From a checkpoint of a small class-conditioned image diffusion model: 16400 steps.
Rows from block 5, named by matrix and row number. Rows with one number belong to one neuron. Each number is 128 + 24 x the weight over the matrix's rms, rounded and kept within 0 to 255. All counts start at 0. Numbers have three digits each.
# fc1: MLP up (model.blocks.5.mlp.fc1.weight, 1024x256), inputs 0-127
# fc2: MLP down (model.blocks.5.mlp.fc2.weight, 256x1024, transposed), outputs 0-127
fc1.593:147121125130129143096148161173149143159143113156184118136053110102149113148057145180093159058142072120124097116192152101130158162150141135105137100130130101125104096090114082118126137119147127125132099125130124153124091160147169111159172136119124106086138122117124162166112143144143142124117120162142124152164125172109108118107110142073061184083158143144130145133149131121110133118115
fc2.593:191159130133151170118115108137165093103132095140124093100109133130105145137117115101097145112152155100082117126124106129128122140148094149154120144139129132164128109111102091161082128125109117112134118150113130138106113126152085114138158142141162097136151120153125131117111164146125083071124135124138123143115175133126122101116138160121157143165130131118140121128155136109091184151104
fc1.594:128130135129134119128128119126121115139123135123115111130131138121126127131125130133120129119125126120117122121120135133124132121125117105116125128128112133125140126123130146128125126132114132129130117130119128137123126113132126116128124133127120124126129128136133137114131129129138139126128136139126150123134120118122124131118131123132126139149127127125112127128141131134125138117133
fc2.594:128101126118130146139104126119127134134104117117110130131133127133128136137137113115119120120126138133134111135128143145132116118134141133125130131136129139131153121144106121129123136110129127129123121132118135146140105116113100103117127131133136121106129143122129148147125125126132139143124136129117137105122127128105135131150149117140106145136128117136134130135136125136117131128133
fc1.595:132125118130131129142125145128125136131118128122113118125117116134130130118123127126138126112124125121132130136126121121130131121133130127137138142133124115131134131137127093137133121125119123126134132131127131119137132127113138115139113130127121128135131117137126132115127132133122118138133135124112128135124129139126128119131143125127131133127113121135137122133138127126121116134134
fc2.595:143112105106119142137102126131129132126119137130120132127125129121128134128121104163125125124125123119138126139138113119122125131126124141129129121149123126122115108127128124127154125107117113123120122177129129104125141134090126118137133132145116119132142133126128124110122126123130130137143116121116147120134127113113118113165127133149136103126054102131120140123161102121127119124123
fc1.596:059093109095186227155108116144174196145194203070075161167057211115208084097137180158099141131085061148162110106190099110130145165117125116036126096129117084106092060139110145130134086088113147083098054048086083122104071133132175117180068075104123081064125140085111056150091072063133141084000100059134147057119096157043058118114109141102106157092122147071161104181148121087038100104102
fc2.596:114116070148116126080126094109166128161103131103123105123107118113140129067107126097136115159118021097074127208147147075187104198115081152137165202168111108158102114177141137016102077094189102169152152185145117159137120100137085118115093136143145145117085113128101117070096089124175108074160101141149197076118154116086114048094086133152146161115131170123155071157148138111151109109216
fc1.597:138100136126126121140116131098192147155155137096143252130133127147100142178136155131136119156111108163135102132108098117123097139187119195151155149157159118093139110140114093030129121099134118123108136129119150164173131129150200140179155231101198142091073181170111158138070153137141087108141203145155209124112161145149085107136023113077115119126151080085086147179144145133163132107140
fc2.597:111132114134140114123111110080117112206105116077149180084092121172094090132114172117128137148079162112137143171084108168128071098165165233130126079133162119107155163143106131145147124120097111124084128112109132191151159093167164144134134227150177168118153115154095127113118189089164055116091160168086143126107143166140078115125057120106131128139145064066118136184140155159172083148104
fc1.598:130125123123138120115134117129123135125130116117121145137124127128128138115127116116134126132134131127124131118117139136128125131122138119125129131142123126130127123136126132134131130128127127122125119134121132135121134123135118125122131129129125134127107128120125138123139130137133120124127124136124147129125139126118126123123123131126133139125130124128132116127130119134128128130129
fc2.598:121130123138134141117137112112124137131125123117135125138156142130134126134123119138122128119125126134121134126121108126117131108128147120123130124157126135126120119130124124127111145141129123147124129149138139142135154112095128122124084138134138130126109131125133126133133123131154141123140104134129114122115128121113128121132126134128136144132119108128133129128112125169136135128140
fc1.599:129159131098163108166181119121159189061120136101141143126109178091136125112193152079091251039151106187170162142141094111126123090017125201145093101123118138156148165135126126165103113144136103116124154109114209140148132099111119123191125150133144081126170087138137198202092098111141222146094061104185143126054025161107112108154074251114075140080163095120130092091181148123153180105137
fc2.599:114130125129085159136129146082106173146112122082100155163172111097154094076152104090126049148094137130148108181166093138117095132108155096178132161112146118117115164139165125179140143160197110121082128100149149105158156156131185132119096130158090125154156145119067145121169097156157149161091104008170160106077173106119171140130123158152120181116123103133091112129178131142127149137115
fc1.600:128127124134130121124127120132129126133128125137116124118126129130129118139123136123126129127127133134137124133129134144129126133132122134121124126129120140121125136127126126117123135130136120127120138137119139131124111126124135138138138119132133137139125127123124129130116129117136128132126118131132124127112132124133135128138113138133134113117135135136130125132125131130129133139122
fc2.600:119135127155130114128153144142135131128098128130117135117122123118126123135124133119127146118136124131127151128121128148120129137128152131094132133123131125129131151139110129123121118141129111138113157141133132129112113116142123128135143112131147124123123143128135142124128126140126133119125118124122125127133129125141128108121099126129129118125130148124144106132130146135130126133132
fc1.601:123133122134124131155122138121145126134128128124121137141125126126134141128128115124130125113128142136122129133126139129145139138133125135125130120131123110140133130135129124127129134123129125132136126131141135124132120122127132119137139139140113131129135124126125120134133132137121122121135130116131144136133128125134142132120136127126125135137139127144131121123119137136122124132125
fc2.601:132141132152107140097127129142124126125124128126117132139116130128128123142132124127125138121112142135141130128128142124119123130125125124112122125142117127113118133136116126114109133132121127140125120103121124135135135125126142129119119135141122112119130133129119129125121146127128138130138120129117141120128122127103123131155150125131126120132128124127146143137130139148117131140126
fc1.602:140133122136108123082118137165164125115150151135126142146167097125115130137066100223147108155089093102082104097144142140154140142160105100094156131109134099171150094117122168116138113060106137133144132113153141121131118142142130130081125179134121114142124184103128190098067106054110104142131182185072096134129146090108149119143184078162146107193140137099103108099142134101147109150142
fc2.602:133118133129071115141103143132155174148135114144149133150150097119149145138106107096146076145103139140127132118127109104157135169113103089122121177138136112095139098115135100145105115102159093127086130100148140127158107155118156151125132119184126131129088139134126117164185115191111096111158135118141138122123172104124181132157170077178152147128150122093081135149146125096143096099116
fc1.603:170127205101128110169133118134133154143106119108172107104141178121134075145189145118163148052149143140164129097103087121095108134111115118118088143100116140110166123097063108106104131131105097123121102127116121154138102086130184135176096093096125116102157146146079113132096135143124135099107115087131121105109088172083099050131097182129123165058102115134182127099059099024145089114101
fc2.603:147106073169150151102114114159121089129139124147123123145116111146202159067115144160089145113074130171070109106169164124081165154113151181117198158126155142115075120142197144085142137147129147085101097134123104082134161139116154120078133130119137102089130129143162096135122161139133092095043118126139176156106085109080108138131088178091109152181164151130152127134163129114098125129150
fc1.604:164100148117106147112149147176240189119175138109166125140137124109104140141164197107152180040182104108126118117114115124112120147035137075126155069145134129115088132124094103101136126098136114134160132153121171182095152090151107137174166139019155121122145223147059152153070134197119112145128148105139205149130019206126167107125071234098179135110174111153162241156118136146154168064126
fc2.604:129100092138061163149101134075101135157147165140122121186157129119088072052122189098126152114140176049158075186158179117111107112112151111126162115116112111142105124122147137129169149124128139124140104125142079117087185121141122103138152152216113122133121145148055122126223198109122094131154152204019108111113184115095179134092140140109141131106111110114103154155125110115092128140180
fc1.605:129127125141121121133123123132118140126128133134132128118126132133133120118115130137131124132129131131135123125131117130113134127133124135130132135136137125116125134116127118127133127127134135133125128134111132127134135127123129137127130129119131124133118121123131124129126124135131133131129127121117120115118137122134123132129120133137134119111129135130127125120140135120129131128132
fc2.605:123104127119137147135143144146129146129127125117130121125128112124126126123129142136132136133128121121106135134119116141127141121126125138131132136134124131129101133135149126129152130119126123144144126143132131120154125143126149135126129111129133135141107107124122112122133126129114135120132095131131127104129137123143131125111095142126139141113153119115122115128136130118116122129122
fc1.606:130126130123131130132129129135129126127127114130141128131131129125128121122139130126134127140126122126128127122129136131124131130129121125123127124127139136120115125128122139134130127129129127126132124128127129124125129133131119130140134124128132120127123130126127136130130125128136122118124138130135135127131123125121123127134122125134129127122121128127124121132126128125127128131122
fc2.606:138124127142124121131129126134132138122106133129130114119141135128133116128130132124135130136133125131124120132129130137125135120130148123134127132133123130138117132125130124135129134133132131123132128116130128136143138118118126122129128126126123115128146137124127144130124117126131135126126127121126131123121131131123129129112127123115135112136123132127125122122128133128137128133132
fc1.607:170132134143121136100127116118140159099113110132181124100154197121130148194194115202137148181102129148129139131147120139086119126128100143130144127119142097096144101122126167106122167099099139116133146107131159113129093084108114139121099138163127088166139144117158173128158122107091087130108133158136123126107195105129105137115190089112139145126134129150088140144135160122108074087152
fc2.607:160152152145121120093130133141143183119133124082128102149148131108116125129150125094124161125092087119120151108114156139131163159136092129133139118119116107110161077113112160156115095109095123138130129133152127139112096124143116157156149157180138151160121153145120123133142140120113085122145123150106136120121121082132118102127148087115141156120154135144135139144132174125152164108124
fc1.608:157104090114143105074115105190206099113156203050110108136083135046138128159056109190129162171107123048080063127208115141120177161130136161123095128092076047170107010076073124132132058107031144139178141135167170087144114151173174157140144177142180102048101147110162163116081136130116090122053228163086134139148148117117111102137204159155080109215130095104093194112144105122166118182152
fc2.608:107126130147153096106140107152151101125127174104134102109159153103106105109121105137206124197118178117160121153128169138180112159091147109124133150144097121099164122148056114149149108117126112136160123147141136095112106093120084183105105125117132126136130135120111130079164155184120111135106150176173126091119073161118120085153125097129168094131133098138164097110107127101190117069194
fc1.609:121123140122120134146129132120137138132126128144114125124118126132138132150133138137137138118121133133140142121138154143114126119151114124132146123125133135113129135137125117133116140130137128130126147132123137132138126137118135130149137107120129136150137130124132139127132122127126128133136119116117140135143126125131142121140135130142137117115153134121124115117122122114137129150137
fc2.609:148130144149099130131132164154117138132143139143119143122071086113126109128137126126126156127120126126136177125127116147112107150132126140092096131137116139124136149141103120111094107127127113133124123112110146126127130131116127134117136115141123112125156106127112113136133093137115102131139127125110151134147140134136142115156108125138109157118136138120136089115129151138127132136139
fc1.610:110127111152151132108074105102118120141119167081077153154190129124150149109100181143143147170054151120139119126188116148105169135108150117139151150126143075125097128122155162157137105164130178123126173140116157140172155141133161131090148090137122141128106126122153123124110155123120104135113144120122160150125098084136073130099104165155107102149144122139139150123103116127068120170113
fc2.610:133144149132122130120120049137132098089102116162103148161132102159190108123095141159153105134082142057165129115117120098163125095180114122136123159134131086144176164095126151101098090114143178145167133115122114153123155124124114117122111115133158155155153149110154136133168132183113167092171140138182188107137167121149107145170109199102164165130146093102148106096167122066141092105088
fc1.611:119120133158178127119120127119101148070141131162131154100115160130162126157160126110133125158125092180120120152145120119100148139141116146148107114102114113155114174120115142151130110125121112125121134164109123099156130103148136102173144132118179131114134057158150112177092138116139088110124146146148151171149170101120102119084084097098086156160134135145076087139090133096142136128138
fc2.611:115142158164149137126104130098090175093139111174117122130139112174104123145167148098122150080119077129104131152154118133114141121127112087145126173091073111137147193124095133122151091152087097135078138170116156119161131095146105095148134128153174143114121128150139120131136126113127093090150132165144141152144131121128092130102076127100112115168109138124090104155093133119159150134128
fc1.612:121121128125142126127136135129122128129143112124129131125128135121118122122140121124124128139130116129128117122122132135121123115117116113129131131136114143132131130132119139131138136130123126128118133134130135129124125132129129120115129117131128133125131135127128144122133131125141136130123131135123142124128135132119120124137137123128132141140123128131124137128131136134133147131132
fc2.612:135143136115134126140122125118122122126119128124147133140145129132125133119135116118124120132125123129141124125120135109142120119131143135122132122136137136143148120127132118130103128127131138143125123156136111125145143115115112125137102121122138128131125112137139144128127114131141144128125118129119147113115123122112131135138158126127130130146130129134126133124131140143121133122140
fc1.613:112148121149141137130142132132121107129165111122145128143132109130113129141125129121127131093116150131152128122136125131103103127104133151127120153128150126140121128140124107124139133122135138154154118137123096101157134134125130112147114159136134136116123113135157120084127127137140129137116135120111114144122161117137123092130135142141147140147137118116140157129128097138145135147116
fc2.613:104119120165115144142139107117093154125136145117166108164133131113132127148128121097129103082115141110140105102112134118101091135129131159128111128112132092138086148142120118103117114101113172147148154141116086082178102114124120122133149181130127147151157116133143109110114129125142171121109138123118136130123142092122129104136103125130163135128119122124130120114121073162161114107129
fc1.614:132121147133092173122132161156136130099087120089149165159140126153114117165116102116161085088178125147185054074137155137128091151177150135098153128102113124112144165100093096092123097121095101139104107112151120130124129194150201088180075151148140121114135130097132131123133125154160154120126120128122150117132138115147073108107070147088126159172063092147155141156065057139122113124074
fc2.614:134113102126106168112122142132093112137092120167190126130142119147151120125109086112132092115103159175147085139138121125172095152122123173117128145076136077120151152123102134134143105127090141142075116124130112080119095169147163085093114153153127126143127114100142128065146149143139152152106102133116135109115128139109096118100097144119119164143095102145108135091117079111143168158127
fc1.615:147097130108115127136149122116123117116146113145125133159148112144162172157187124104164103079133110107113109104130091134102154081148136128153124108153146140119115170128119129134141107119115147131138121124107116158133162128129135088207114092134120137106143168113106089163107074137104115134119118102116174145147131109133137127092120128109107110136134139112112133150107134142100141131127
fc2.615:133101139097144135124130153124133122130162141143165120116136097124153108124141164132123118103182141134156107140119148122146128166115134115142116112123128148127117118154063075136159126137127109123127115123117122126119111110113101143128140116118123125102110140150105136134153147188132143161111117175108125136138094155114167104117119164109129144087115120149137103134112128113121156083098
fc1.616:129136112139137120143123127135090063137187111150126088162122135140118170156127161191144130070137158084140108128183129121138131150109057065148124142176142128145150120104116140116072079099167119133143147136140089090120162181141220111118141138131143119085176119117152138117055127133137091100095158121118088136076167126102145075189146087149165100120163140152170078138145069202101160127149
fc2.616:101113105161159132140094116116089092167139159104089112165139182186125172159152134137139119077158193086143097114169075136110093149105112101144140122134121107178156101149146150104147144128192148136104146128121062079156145180129197120097120110198145089092176103114118117110131122152169136124135144128116090123054184130060166084175147086148169081123134118133180114133145089137096129080129
fc1.617:124127128129122128132131131126131127134132130133122134127130132119135129130135126126128129129126132125121131130134130126131124130131135126128132120122133127121123118121125143127129128126131131128123132134136124134131125131130123133143122121129135131136123132135136128125123125125136130137125125127132123136133117125134131121127131129128139123134137124124123125132116123120125132131124
fc2.617:133126142129124118132144120126136117126148138124137138128140125126121122130135139121131127131132128123125143122130147129118128128136143133132140130117119123129124147138130123125119138140138117120123141109122126137127126116132137136130130128126131115120133137123130127129130131130134124132127138129128124133124129132149133133127127119129123128119132138128131119130105141113115131136127
fc1.618:137121128138138117134124129139137138116121113125124125116119135135131118118119125130148127127135126129136130127120127134129134139124120128136139135137133124129129125140129120129137129128123128134116131135126136128123124127121128122125128130128131137133114118129122117143135125121123125121124125128124112118129132123128128132143123128134134123121126125139142121133138133135120116141137
fc2.618:136120132145134111121142123130123145130096132149122130117149123124135132130104120148132139105124129126128107124130112134126130127123131117141134129126129133121125146134102126129135130145126125159112131144127155111142129116118100129129100117149140114131127145128126127128123120132121120129136078129121144110125129124126136100139078133127141110124094133127132127124138109150137123123137
fc1.619:123145143144163144148139143137127149125139126121095147127211135144196133091145153120219155111101106104136138140142143136148096153100101169084132130122109121115086147137122153120089169107128093128132124130135119136131111112111192124153082116083121123059114124127108124163097077093095200131111118142146122091153098102093118121112112146140090150162180113151095120109162126092104157092117
fc2.619:116134146112162118125126105181099159092172174107109099078129157131108091101101103144129196107195110111117152112110126109094111157096103101134082119111087070123130105110087116115095125089147109147157121128115157105154098153098194165160158148022167109136109096153113140178141083167131163097111128148181129126154100157119144103160105172134136164130126153094137162190151111193142140119144
fc1.620:126118124137122132133120154121123128138142140120120113124135132126124148113142114117120138125121130110120125131121120121126150128133137135129133115129119116119129132147129128141150120125138119124115136136159125127135128117132108128135117124137129128123126125130135116118127132123131142123124120139131121133140122108140122127139129125125147142141124117125134136131117126124124140133120
fc2.620:127152132124134118120121124135159106139142123123164139126112137120113113121136134122129112137147117111127159126116139117121140120127125113155112129123119114134127151161154102124138146133126128123120142127107119129160132125126154131149124136125123145135091114121139111130122148120118137142125137124115134106132130129138120130180131124135157136104096120138129140144116126106099151127127
fc1.621:087112110127115112123148122103109126152093109138130147102214110143141105122214138141145150155072139149103157119131155104088124118118119115083145136130146117143131104138136121092104187154101101127123130151126131139144124111120153118118085133132089115150060129082155107153113084078055129155122136044104104099067100097110135131115135113106117099121130120139099136097128132111076069131122
fc2.621:108127125116152119153151105143126119157139148096120121111124172125129159134177125162105180139119118111096136156111099118081128182144088117157124095159108114121089100088088163154133095096121122145138099131103109109102101113141115154159144139139115134180150119132119120090134073160117150090168136157142122117114122155092111108124149145127140185107147117092108135178147132185145149128135
fc1.622:121146120118123128141128156119156110122122154128119095131135104104116132137146113137125112115125109129152121142128092143137140113130134113159149143117107138168127138150119099145159137137174134142106157164118120144092121116126132123144137098108151151150124156143130136120134166119126204129147098131141166126114143107080129096099124142106121119142090108111124158142148080144136106178093
fc2.622:121141127099096141169130165128150080145045114128126128083145118123104104153146084093113136105123124135108140168099061148168137110134129142116126100127162121142135188159185131138159153120113137137099180160123117133087146101120140109137166073095114150187118148122141120150110208118101230112126109125178157133121116140096091123078091112128108124111112096108105125123176071158110114121119
fc1.623:154122155165137175140135179098135086130123160144160140170148086128146085148124159087119110167158138172153149097099139178112120091108138113116133117147144141146132150127119191107153149108141130094121087096102104128165132165125097067105156109131150153101092116132132106178114106103129093126148161102086121116105052102121153116097144144114159150136173109150107163164126140115086134132090
fc2.623:119094120160136159161143190112138067099114162151179131157141164127157135149140092108109151154097108156136088125126168116114116074115177131085144160126136151138104084144125133104158121116087167105145093083134093139164149155123145119078122099111107138130138136131117092148131167171131129074164142121119080107114120140147140139150117113131133143123118141136133125159117121112082125112163
fc1.624:090030063052076129077108159078118124133104132141140134132134152097125128126137144164142136148138111171122124136157089137113158148157109119118113108075090151122144072091108141064193111133079112192155131063113132118111091101123102080125173135104106122139135137152153127112108140147123104163086124171131166117109166108134104134141062126124117200081096131124127194096111143128080124097098
fc2.624:139128131119097137139132115102103131115127079093125208122134153159133135169156070143144069109130127137190145144091102120062137095142117119139130132090138157101107124146162171132132195154115167123148158118146167145126139112129140147113123113121143144102150125108172138129147092102115097132092138130117180142122156110155130168113122127102099129143098143097086190152066182142122123124156
fc1.625:152076141062091109180132220202063180034129116136153099111090179097114104141180087097106101148169119104182112063112113128031135120121123078097081125101152082117152072157098151084036144113150201091141082098085041120125157086133100117255030219046060128130095140067126063107088109129000171156138173086139151144062088165126108084166191154102155115119154171054118208187082138123115139124151
fc2.625:102110132135094155159144116205116133113104077155120121163147150153153111133078106106171119127149152113119125069061117091112115072188121098120112131106149128094120130141147090101110173073146142148137168127122143151142126141142183128185100155067107070093069110132134131189106104123124147122202135156150110099169185119155141164137156105174127133165109135086071135149105105116106153101049
fc1.626:146136135134120108131131118119144136123133127145126123138133105132125145140133140140136123141120139143122127116143147135129115147149112122138136124127130118133112128115127137135112138121122133131145117111131120138107130118143107129120145124130120134109147115126132132134106131136135117120130149120128147133132124117121138117127126121120136134124146129110128111136130123115145113135123
fc2.626:164093149137101123137109128109101142135154131137122108133186130147136126146155121117132137127108152147136075128140149157122112135121137099110142124144121143133112123144132109115112144096122140121145092046121142146089126125159113127110148127131101095097189151120116126151117161121161129110134179129143131136112127132129128121137136116119130169132115134121143103143124169112153131116137
fc1.627:170117113125111124066122119127099097096108120121069099149101084089109104153072141135135154047149092084107104125148121138152149159125126162117100105118113145088111146091119116165135119083095068193191216172186194173142139137167219115184173140145184102057117112165109189176148122116132107133118116134083143164176134123089081122137122121096093117179147136149146110097147083102096103089082
fc2.627:116130121132124144093117083125095089154099086139078091136093106126102205119105147117094134093142108127112137144106103120115111201145114111122137131139110109178133151100144130094102121093182116126090136178135173194138141209141147126185117158124173094096088124164102134110067120090151108131185073113116147138133139094092116134106102158166121118161145137132105168125141145143119184093081
fc1.628:123102127116126080107124130094133109113089114113160130100133139110133104173155109121114134165108146165150128115122129106119096098191120144144081136105118136101127117154135121168097101116131108116110124112145152113124105153098107137145140173163122109130133087125203160166102125150143179119133135147148106140114128139141120114190120113120088117118122137119110103130158158109137125179110
fc2.628:103100098145091122109114120066114166147085148125137115121110125129161120147181137148110115147160143094154131151153130126098115075118127109151142127087111082122141112167182117114163141110129159146110119101132093109120139161133169133163116132219124097122109110146140136131187116127165147163176102100150113141117149099112093138157119085133089136122162117114128149121147148097141127146165
fc1.629:140127130129137111119131127142142124130146114128124115126120112132122129146129129129133132119114126124122122135119137140143110144110127121112132129135107127128132138138124121120134126126130116135123136126133133108124124122129130113131114121137121134132125124124139129140133136130137130126133120131139135131116125130127129112144127133128126118139127128137131131147130129153130109146131
fc2.629:156116139156121110128138124148103131128118135128113124146167105123130126137113116141109139115123130137163104148130146142119090130127117111108128122105132117122124128150095119121115133109116130142108148134124131103125115092116117103133116135152138109125159149116134155155119134141138128123133135125120146116118119130106127086153124113141130106131102140146140131125146135133146135131141
fc1.630:073092107102123133138142104059156152076146152157131234154178119125145159144201125144157126217073160174120121152153068165045143131187112167114157158095147108103145099143135159107126110125117158071134126097105112120135112138106110096105083127143105132147081092138213127159126110069052134133141130095100186087100179130170080129102157067165148136168150166136158080150144145093077140130122
fc2.630:123132122085145128148135130093148135135128150136134111125109108112118137131136148142132156152106161110092126144116176108122089167164096163124131091153164118102153114112164169140130101129111084128124107129096127131082101151147069123132119118205133099147128132161122096138148146120134143088161100121086137132139149122138075094137111124099145120133119101180142124147125152146128183138157
fc1.631:159132123135112118142120142139145076134083130095130071159129129135131153117120149147112111143145137092129135081101149158105117136128126147146128099132114139159101126134109144131104118100156144114149105108123152085110143129116126179123121135107144102131146093128159119129072100143125172108133126118123117124118120119106163128134142155159128092122129136134163149134154114141139155120126
fc2.631:153135137127098104138105118135135109121089128064095122168147151152104119079122151109117136136141117127130112113117137176101132131146133123150141117150112134117091139138108127143126167103150150126159125102129154096094118141119124167129118114111137161142134154164167114071112097136121140114128130121131114134102143154154150116092130134115140103130112134090137094161132142129153120115128
fc1.632:125127124128135116124126124123126126126125139137108127112128128126129118137121126125125113125129128125136124132138125133128137126130113124130130134128123138126125122129125131117123131133128128121120136132132133134117114132132123129126133120131139127134130128127119134120123126121130126131133135135120130128119113123130137131120127134132128122126142129129120125129128134126125140120126
fc2.632:134123127137119134149128138129136127131111117139109139108104117121127130135129132123130129124125126130127128137125126127129126127126135139114134129137123131133136125134124120122129124131122112117120130145128132137116115131149108127135156108118138109120135138123140147120137127130122122133125153125122124132129123119143128137124120130129118115120153146120141124129140152130135119138128
fc1.633:152123119114110128107116133152114109137155129132159163143132156120095130139152149173150095105128127137155141118123106124134121176153122101137136138134159123141132143144142168109144116102202127125107146092121146137115131145113142121119115111130144071128112111123115168122116131121136103103128134129141135142124136163087091110121142144097132103135144129130150151142144082100119169108131
fc2.633:165122119086117134137148166176152148113181143085146145183157144143082130124168116120164123107129132092153139130138120146133106159108112116128148110099150142143138116166155142113124094122127117157126171108129121134141153108120149128131129089167153133132103146130115155146144099152120114121137126115115093165130138148124156125136157100094141111142165121134162111114140118114119162100111
fc1.634:126145118138153162118162129122106101132098104079102076157130112140168091126078107138121136151146111138123122130105126166170118149106085124125104105165153132147142136148137150093123144116079134139134155127148125099143136132131118141123151085082109097100144127124141080134088101108137151137117164159103102122135122131126112151161094066101099125114123100127116090106117111127102145131120
fc2.634:119164157114167132110137138103132074136133127114098116131083154158136178096119126146139131122137139140134171111119170144129158089102071162125088136136137120133094130086145141113083141126124147125162142143112130093126124151142107118099130128124156110128156107113140094133168109095119120102120129101116122124135152134134105152151107136130122099144103134121162128113121138137127104132142
fc1.635:103096081141140168186161086156130063100119157132086125191164128132166136110110114087144123184144168093169121122137115146123164103134159089150151113183139062167116168134122136153110122149131175127146169156109121125161152191137137136131128121129142137100134086111130064136110108125128167117139095140126161150140094049136101112081147146138117103196169091100109118126101116170088158211145
fc2.635:121095068147126184182129105089115061132132178122107109182104084121176111128124160088121092130202138091121138216152093139110149107154122132136134121147154100103128188150103150112167080178079126105096150121121128123165154151104106120106097119148125125124123111189114087143114085176174102101146119135112210126115075145111108125125129178123114163148103092119125114135122127128108203125128
fc1.636:103113134127139130149142097076137118109137099128114170188202155141168157101230154127184128121073129147112114126123124133125124152142100134089115108147136144152121158143134143119120088107106122129144131117098079180129112105107192074185085100112140102049121142094111069123094097107101118099048110042105145108162098094110097142099112152095102116126146090094145127092122138108065114124096
fc2.636:094131166113128091122156094142135162121189190121166118077162136125128125121103139154126167113151120128114154098138095093146131151147128103156088120136159088083100124104088093147136091091175161128124094092124124134067071147046114091127134139069148141158134112155135119110082137182115129166127131098108157103121047179121134109133109124145146134096131163110112082191172132141144159082085
fc1.637:128132127139130129117121124124114138143116139119120131125125129131123138109122135128132131131141129122119128117122124123119136129139145137125120132143120121125134126125134132138133128137128131124131115129121141141127117116123121130136130134126129127122125124129133130130134127127124125128131130130110127130125134126128123130120116123123127124123124123126122122127128137123123131129124
fc2.637:118121112123127144112141117113150128133118119106119136138133170117134125136129142117131134124129129116128145122125122112113152116130137118127114131140127135122130147126141124130133131143134117127121116125114147146124131132104124130124117133129132132114093127130131120118123125129133126134138134130123118117142136120105127118117116135130145144131130126128118121138116092140119131130130
fc1.638:137134127122137122124137115137131132128137122135125138139124133128120116134129131128136136125130131127112125134125134136133115140130124126107130116124124124141126134122129156114130122130126125130124126123128142123124119135128117130120121117120130142123128121129137131147129130128136131120133125135133117127120132127130133117136118138130122120134135127136125135135116130140133124134127
fc2.638:135127146148133122113169114132109119121148130127109121143146126135127130134126134119115135124126131133144095123130140138125108137125141110122122125102136116121132140132125126127107130137125128128123127101131130130116132103152103132122108115136141123125138150131124161140119129136145126116125140128130118132127123133121132118108125127125114122136129150131144128126116141142144136130133
fc1.639:105109130123102109108134127114137115115124126149157176154099129126135113133167131139130096166100136140119145100107122133115110121157132125101124123130147112095128139145134114147107113118174128104129145112133132149110136182116120141126120155147111087118144131105146160122104117160134154113154129128114107133153125154140129119144168126103144128145148128125161124141148126144133140139156
fc2.639:129125153132097133114129119118153142118128152131164140154123130138109117141150140159115123128162124115149116102146135128101130145118110075067137106088121103134135101157154142124119131105123134140108148129122119149120131140135157122130114124175088111120118118138141116134143124128145163100162118145150129144145143147137119123156132119135153137135131105103160118107132118141132135116146
fc1.640:130134128133118122115134132136094127126123133118130155137120118122151119119144141135142130107138110129126131138123128125137125128141142133127128131132132133120129133126124107135141120136115142118135118114131131134120128131121143121146115141118127132121120108127137151114115128122127115140149108131119141138129143142116124121114132116117134139129117114131127138126133119130129121126128
fc2.640:122117113099133147129125114105164130127124124114149145130157153137148113117139109139135118118120129106150101122119121124108109122130156130116135119143141121131128142151131130135138145138127098119125108172123143132086156111124126104125112126141099110104131144129130136113129122116128104122153128125121123124140127115106129102124116140160140114125093099138110121119154087143138130126129
fc1.641:126135140156177181106132141109121127154195126120094155173134116138147137092094215136118148133145129132108123172133126136152102151108157177122124135166112127138096126126130118114138097100137117146130143131132137105128109129116142106100117174121115135109115133170114133106125146081117110145132124138077112117128091096096103127136109124123129115191144116131123131135100121111148111108081
fc2.641:121123144166128159173148109135114133128169097139140133128116086165127141139117147089117099125158146101135128120112130129123112101136148117146121098120122152085154074150122071141113144135134188128164119127113073132125161097084122148135110098100153127116153125121096115107161108144105140100107127150128126153127141069155142139155103107148128094155150143101124113139116104160143124099088
fc1.642:151123126150141119117136146164101066140152128146114137100125140119125164070122183092133098126112157050136141103116079169137165138051151110121149148094110132187112095083108115127128097100176155151117087101109069162149121123121122117108122140144033166121141154047074116091104112138124248123123102104120067120099055191063155094216121164184161098129127115079143198077112136205107111130079
fc2.642:142143125178124108175101105143125145142106144095073135120143099133102085056099182090123128097109097113087091130112131172170163115091147066117147114123132119100057115124109108165164100154164167117135109140136120173126125121141080113110138135170092219153172131127092142115176141139140162087177118118143092106109102167110182133168139088067183117139128141119139113172120127138102127068128
fc1.643:132124131135125122133119137141129126139130122129139112118129132122131132116132121131131126129121123139129126123128136130145131132121118132130131132124129129121130124135124107136135135121132134138120133132126122126135137121127127126136134129132123129140121123135135122136119131126141129131128125124130134125128129120132129126130132131131140132135135129133127124132117142128124126136126
fc2.643:139115130136133121125118150143132137127092132126147129128141107130129119127132119131126131119127134121123121128126149139128098119133115122125152133111120127132107139150118132129112137113133132146121143133127123111173126123102143125123106125143131120133122131115122125136128127127136148131127118130122156098129125133144131134154118119131129125115116127128130125134140139113116132125133
fc1.644:137117131133123124148123118121148141125140110123116111142116116126124133129138122117137123125119128126137133141125143124135151132134108127128129118130143125135131128134129133130130141124134122128127138132140120107141131139129131123133137106130107125129144113130148123144123130122117123128122128124132122131142131137138147106134133139125126108127130127134133112135121137128129116141119
fc2.644:134131130178130117126117131131128118120119135146090119145055105126132138142132139120130138124128127124148225164137148126138140145126097118115079129132120128123117131129122116115127124147130150140130142104141121113121123115109137133123129128135137131135167077118135146140125137135136119132125115131126146138122131132169118125132128128123111123123143112142122128146131184106171132135138
fc1.645:137139121120129120117129133118141126115132095121111150149165095131148109082089151132143156160130153152138095137136129146173102149106099127095136162157138135135121119132127133121099162147118167143156142128111085084114093120122123130098101177102154137065100131131135106110117116093109138109114108139119136108170114090133094118110192091147154101195125144153175131134110112106117132116157
fc2.645:124103114144140149141111127076137140110119135120131096137145117137115154141109127128132101155128147109139126112106101137149126113152098167085139122169120069121136120157118136148115122137134097127140119108138074108129104127121142123137126120144143114120149149125122099110136084124145149104109140124093127137151091114140132111145154113126148134135133161110131130142146126151126120185116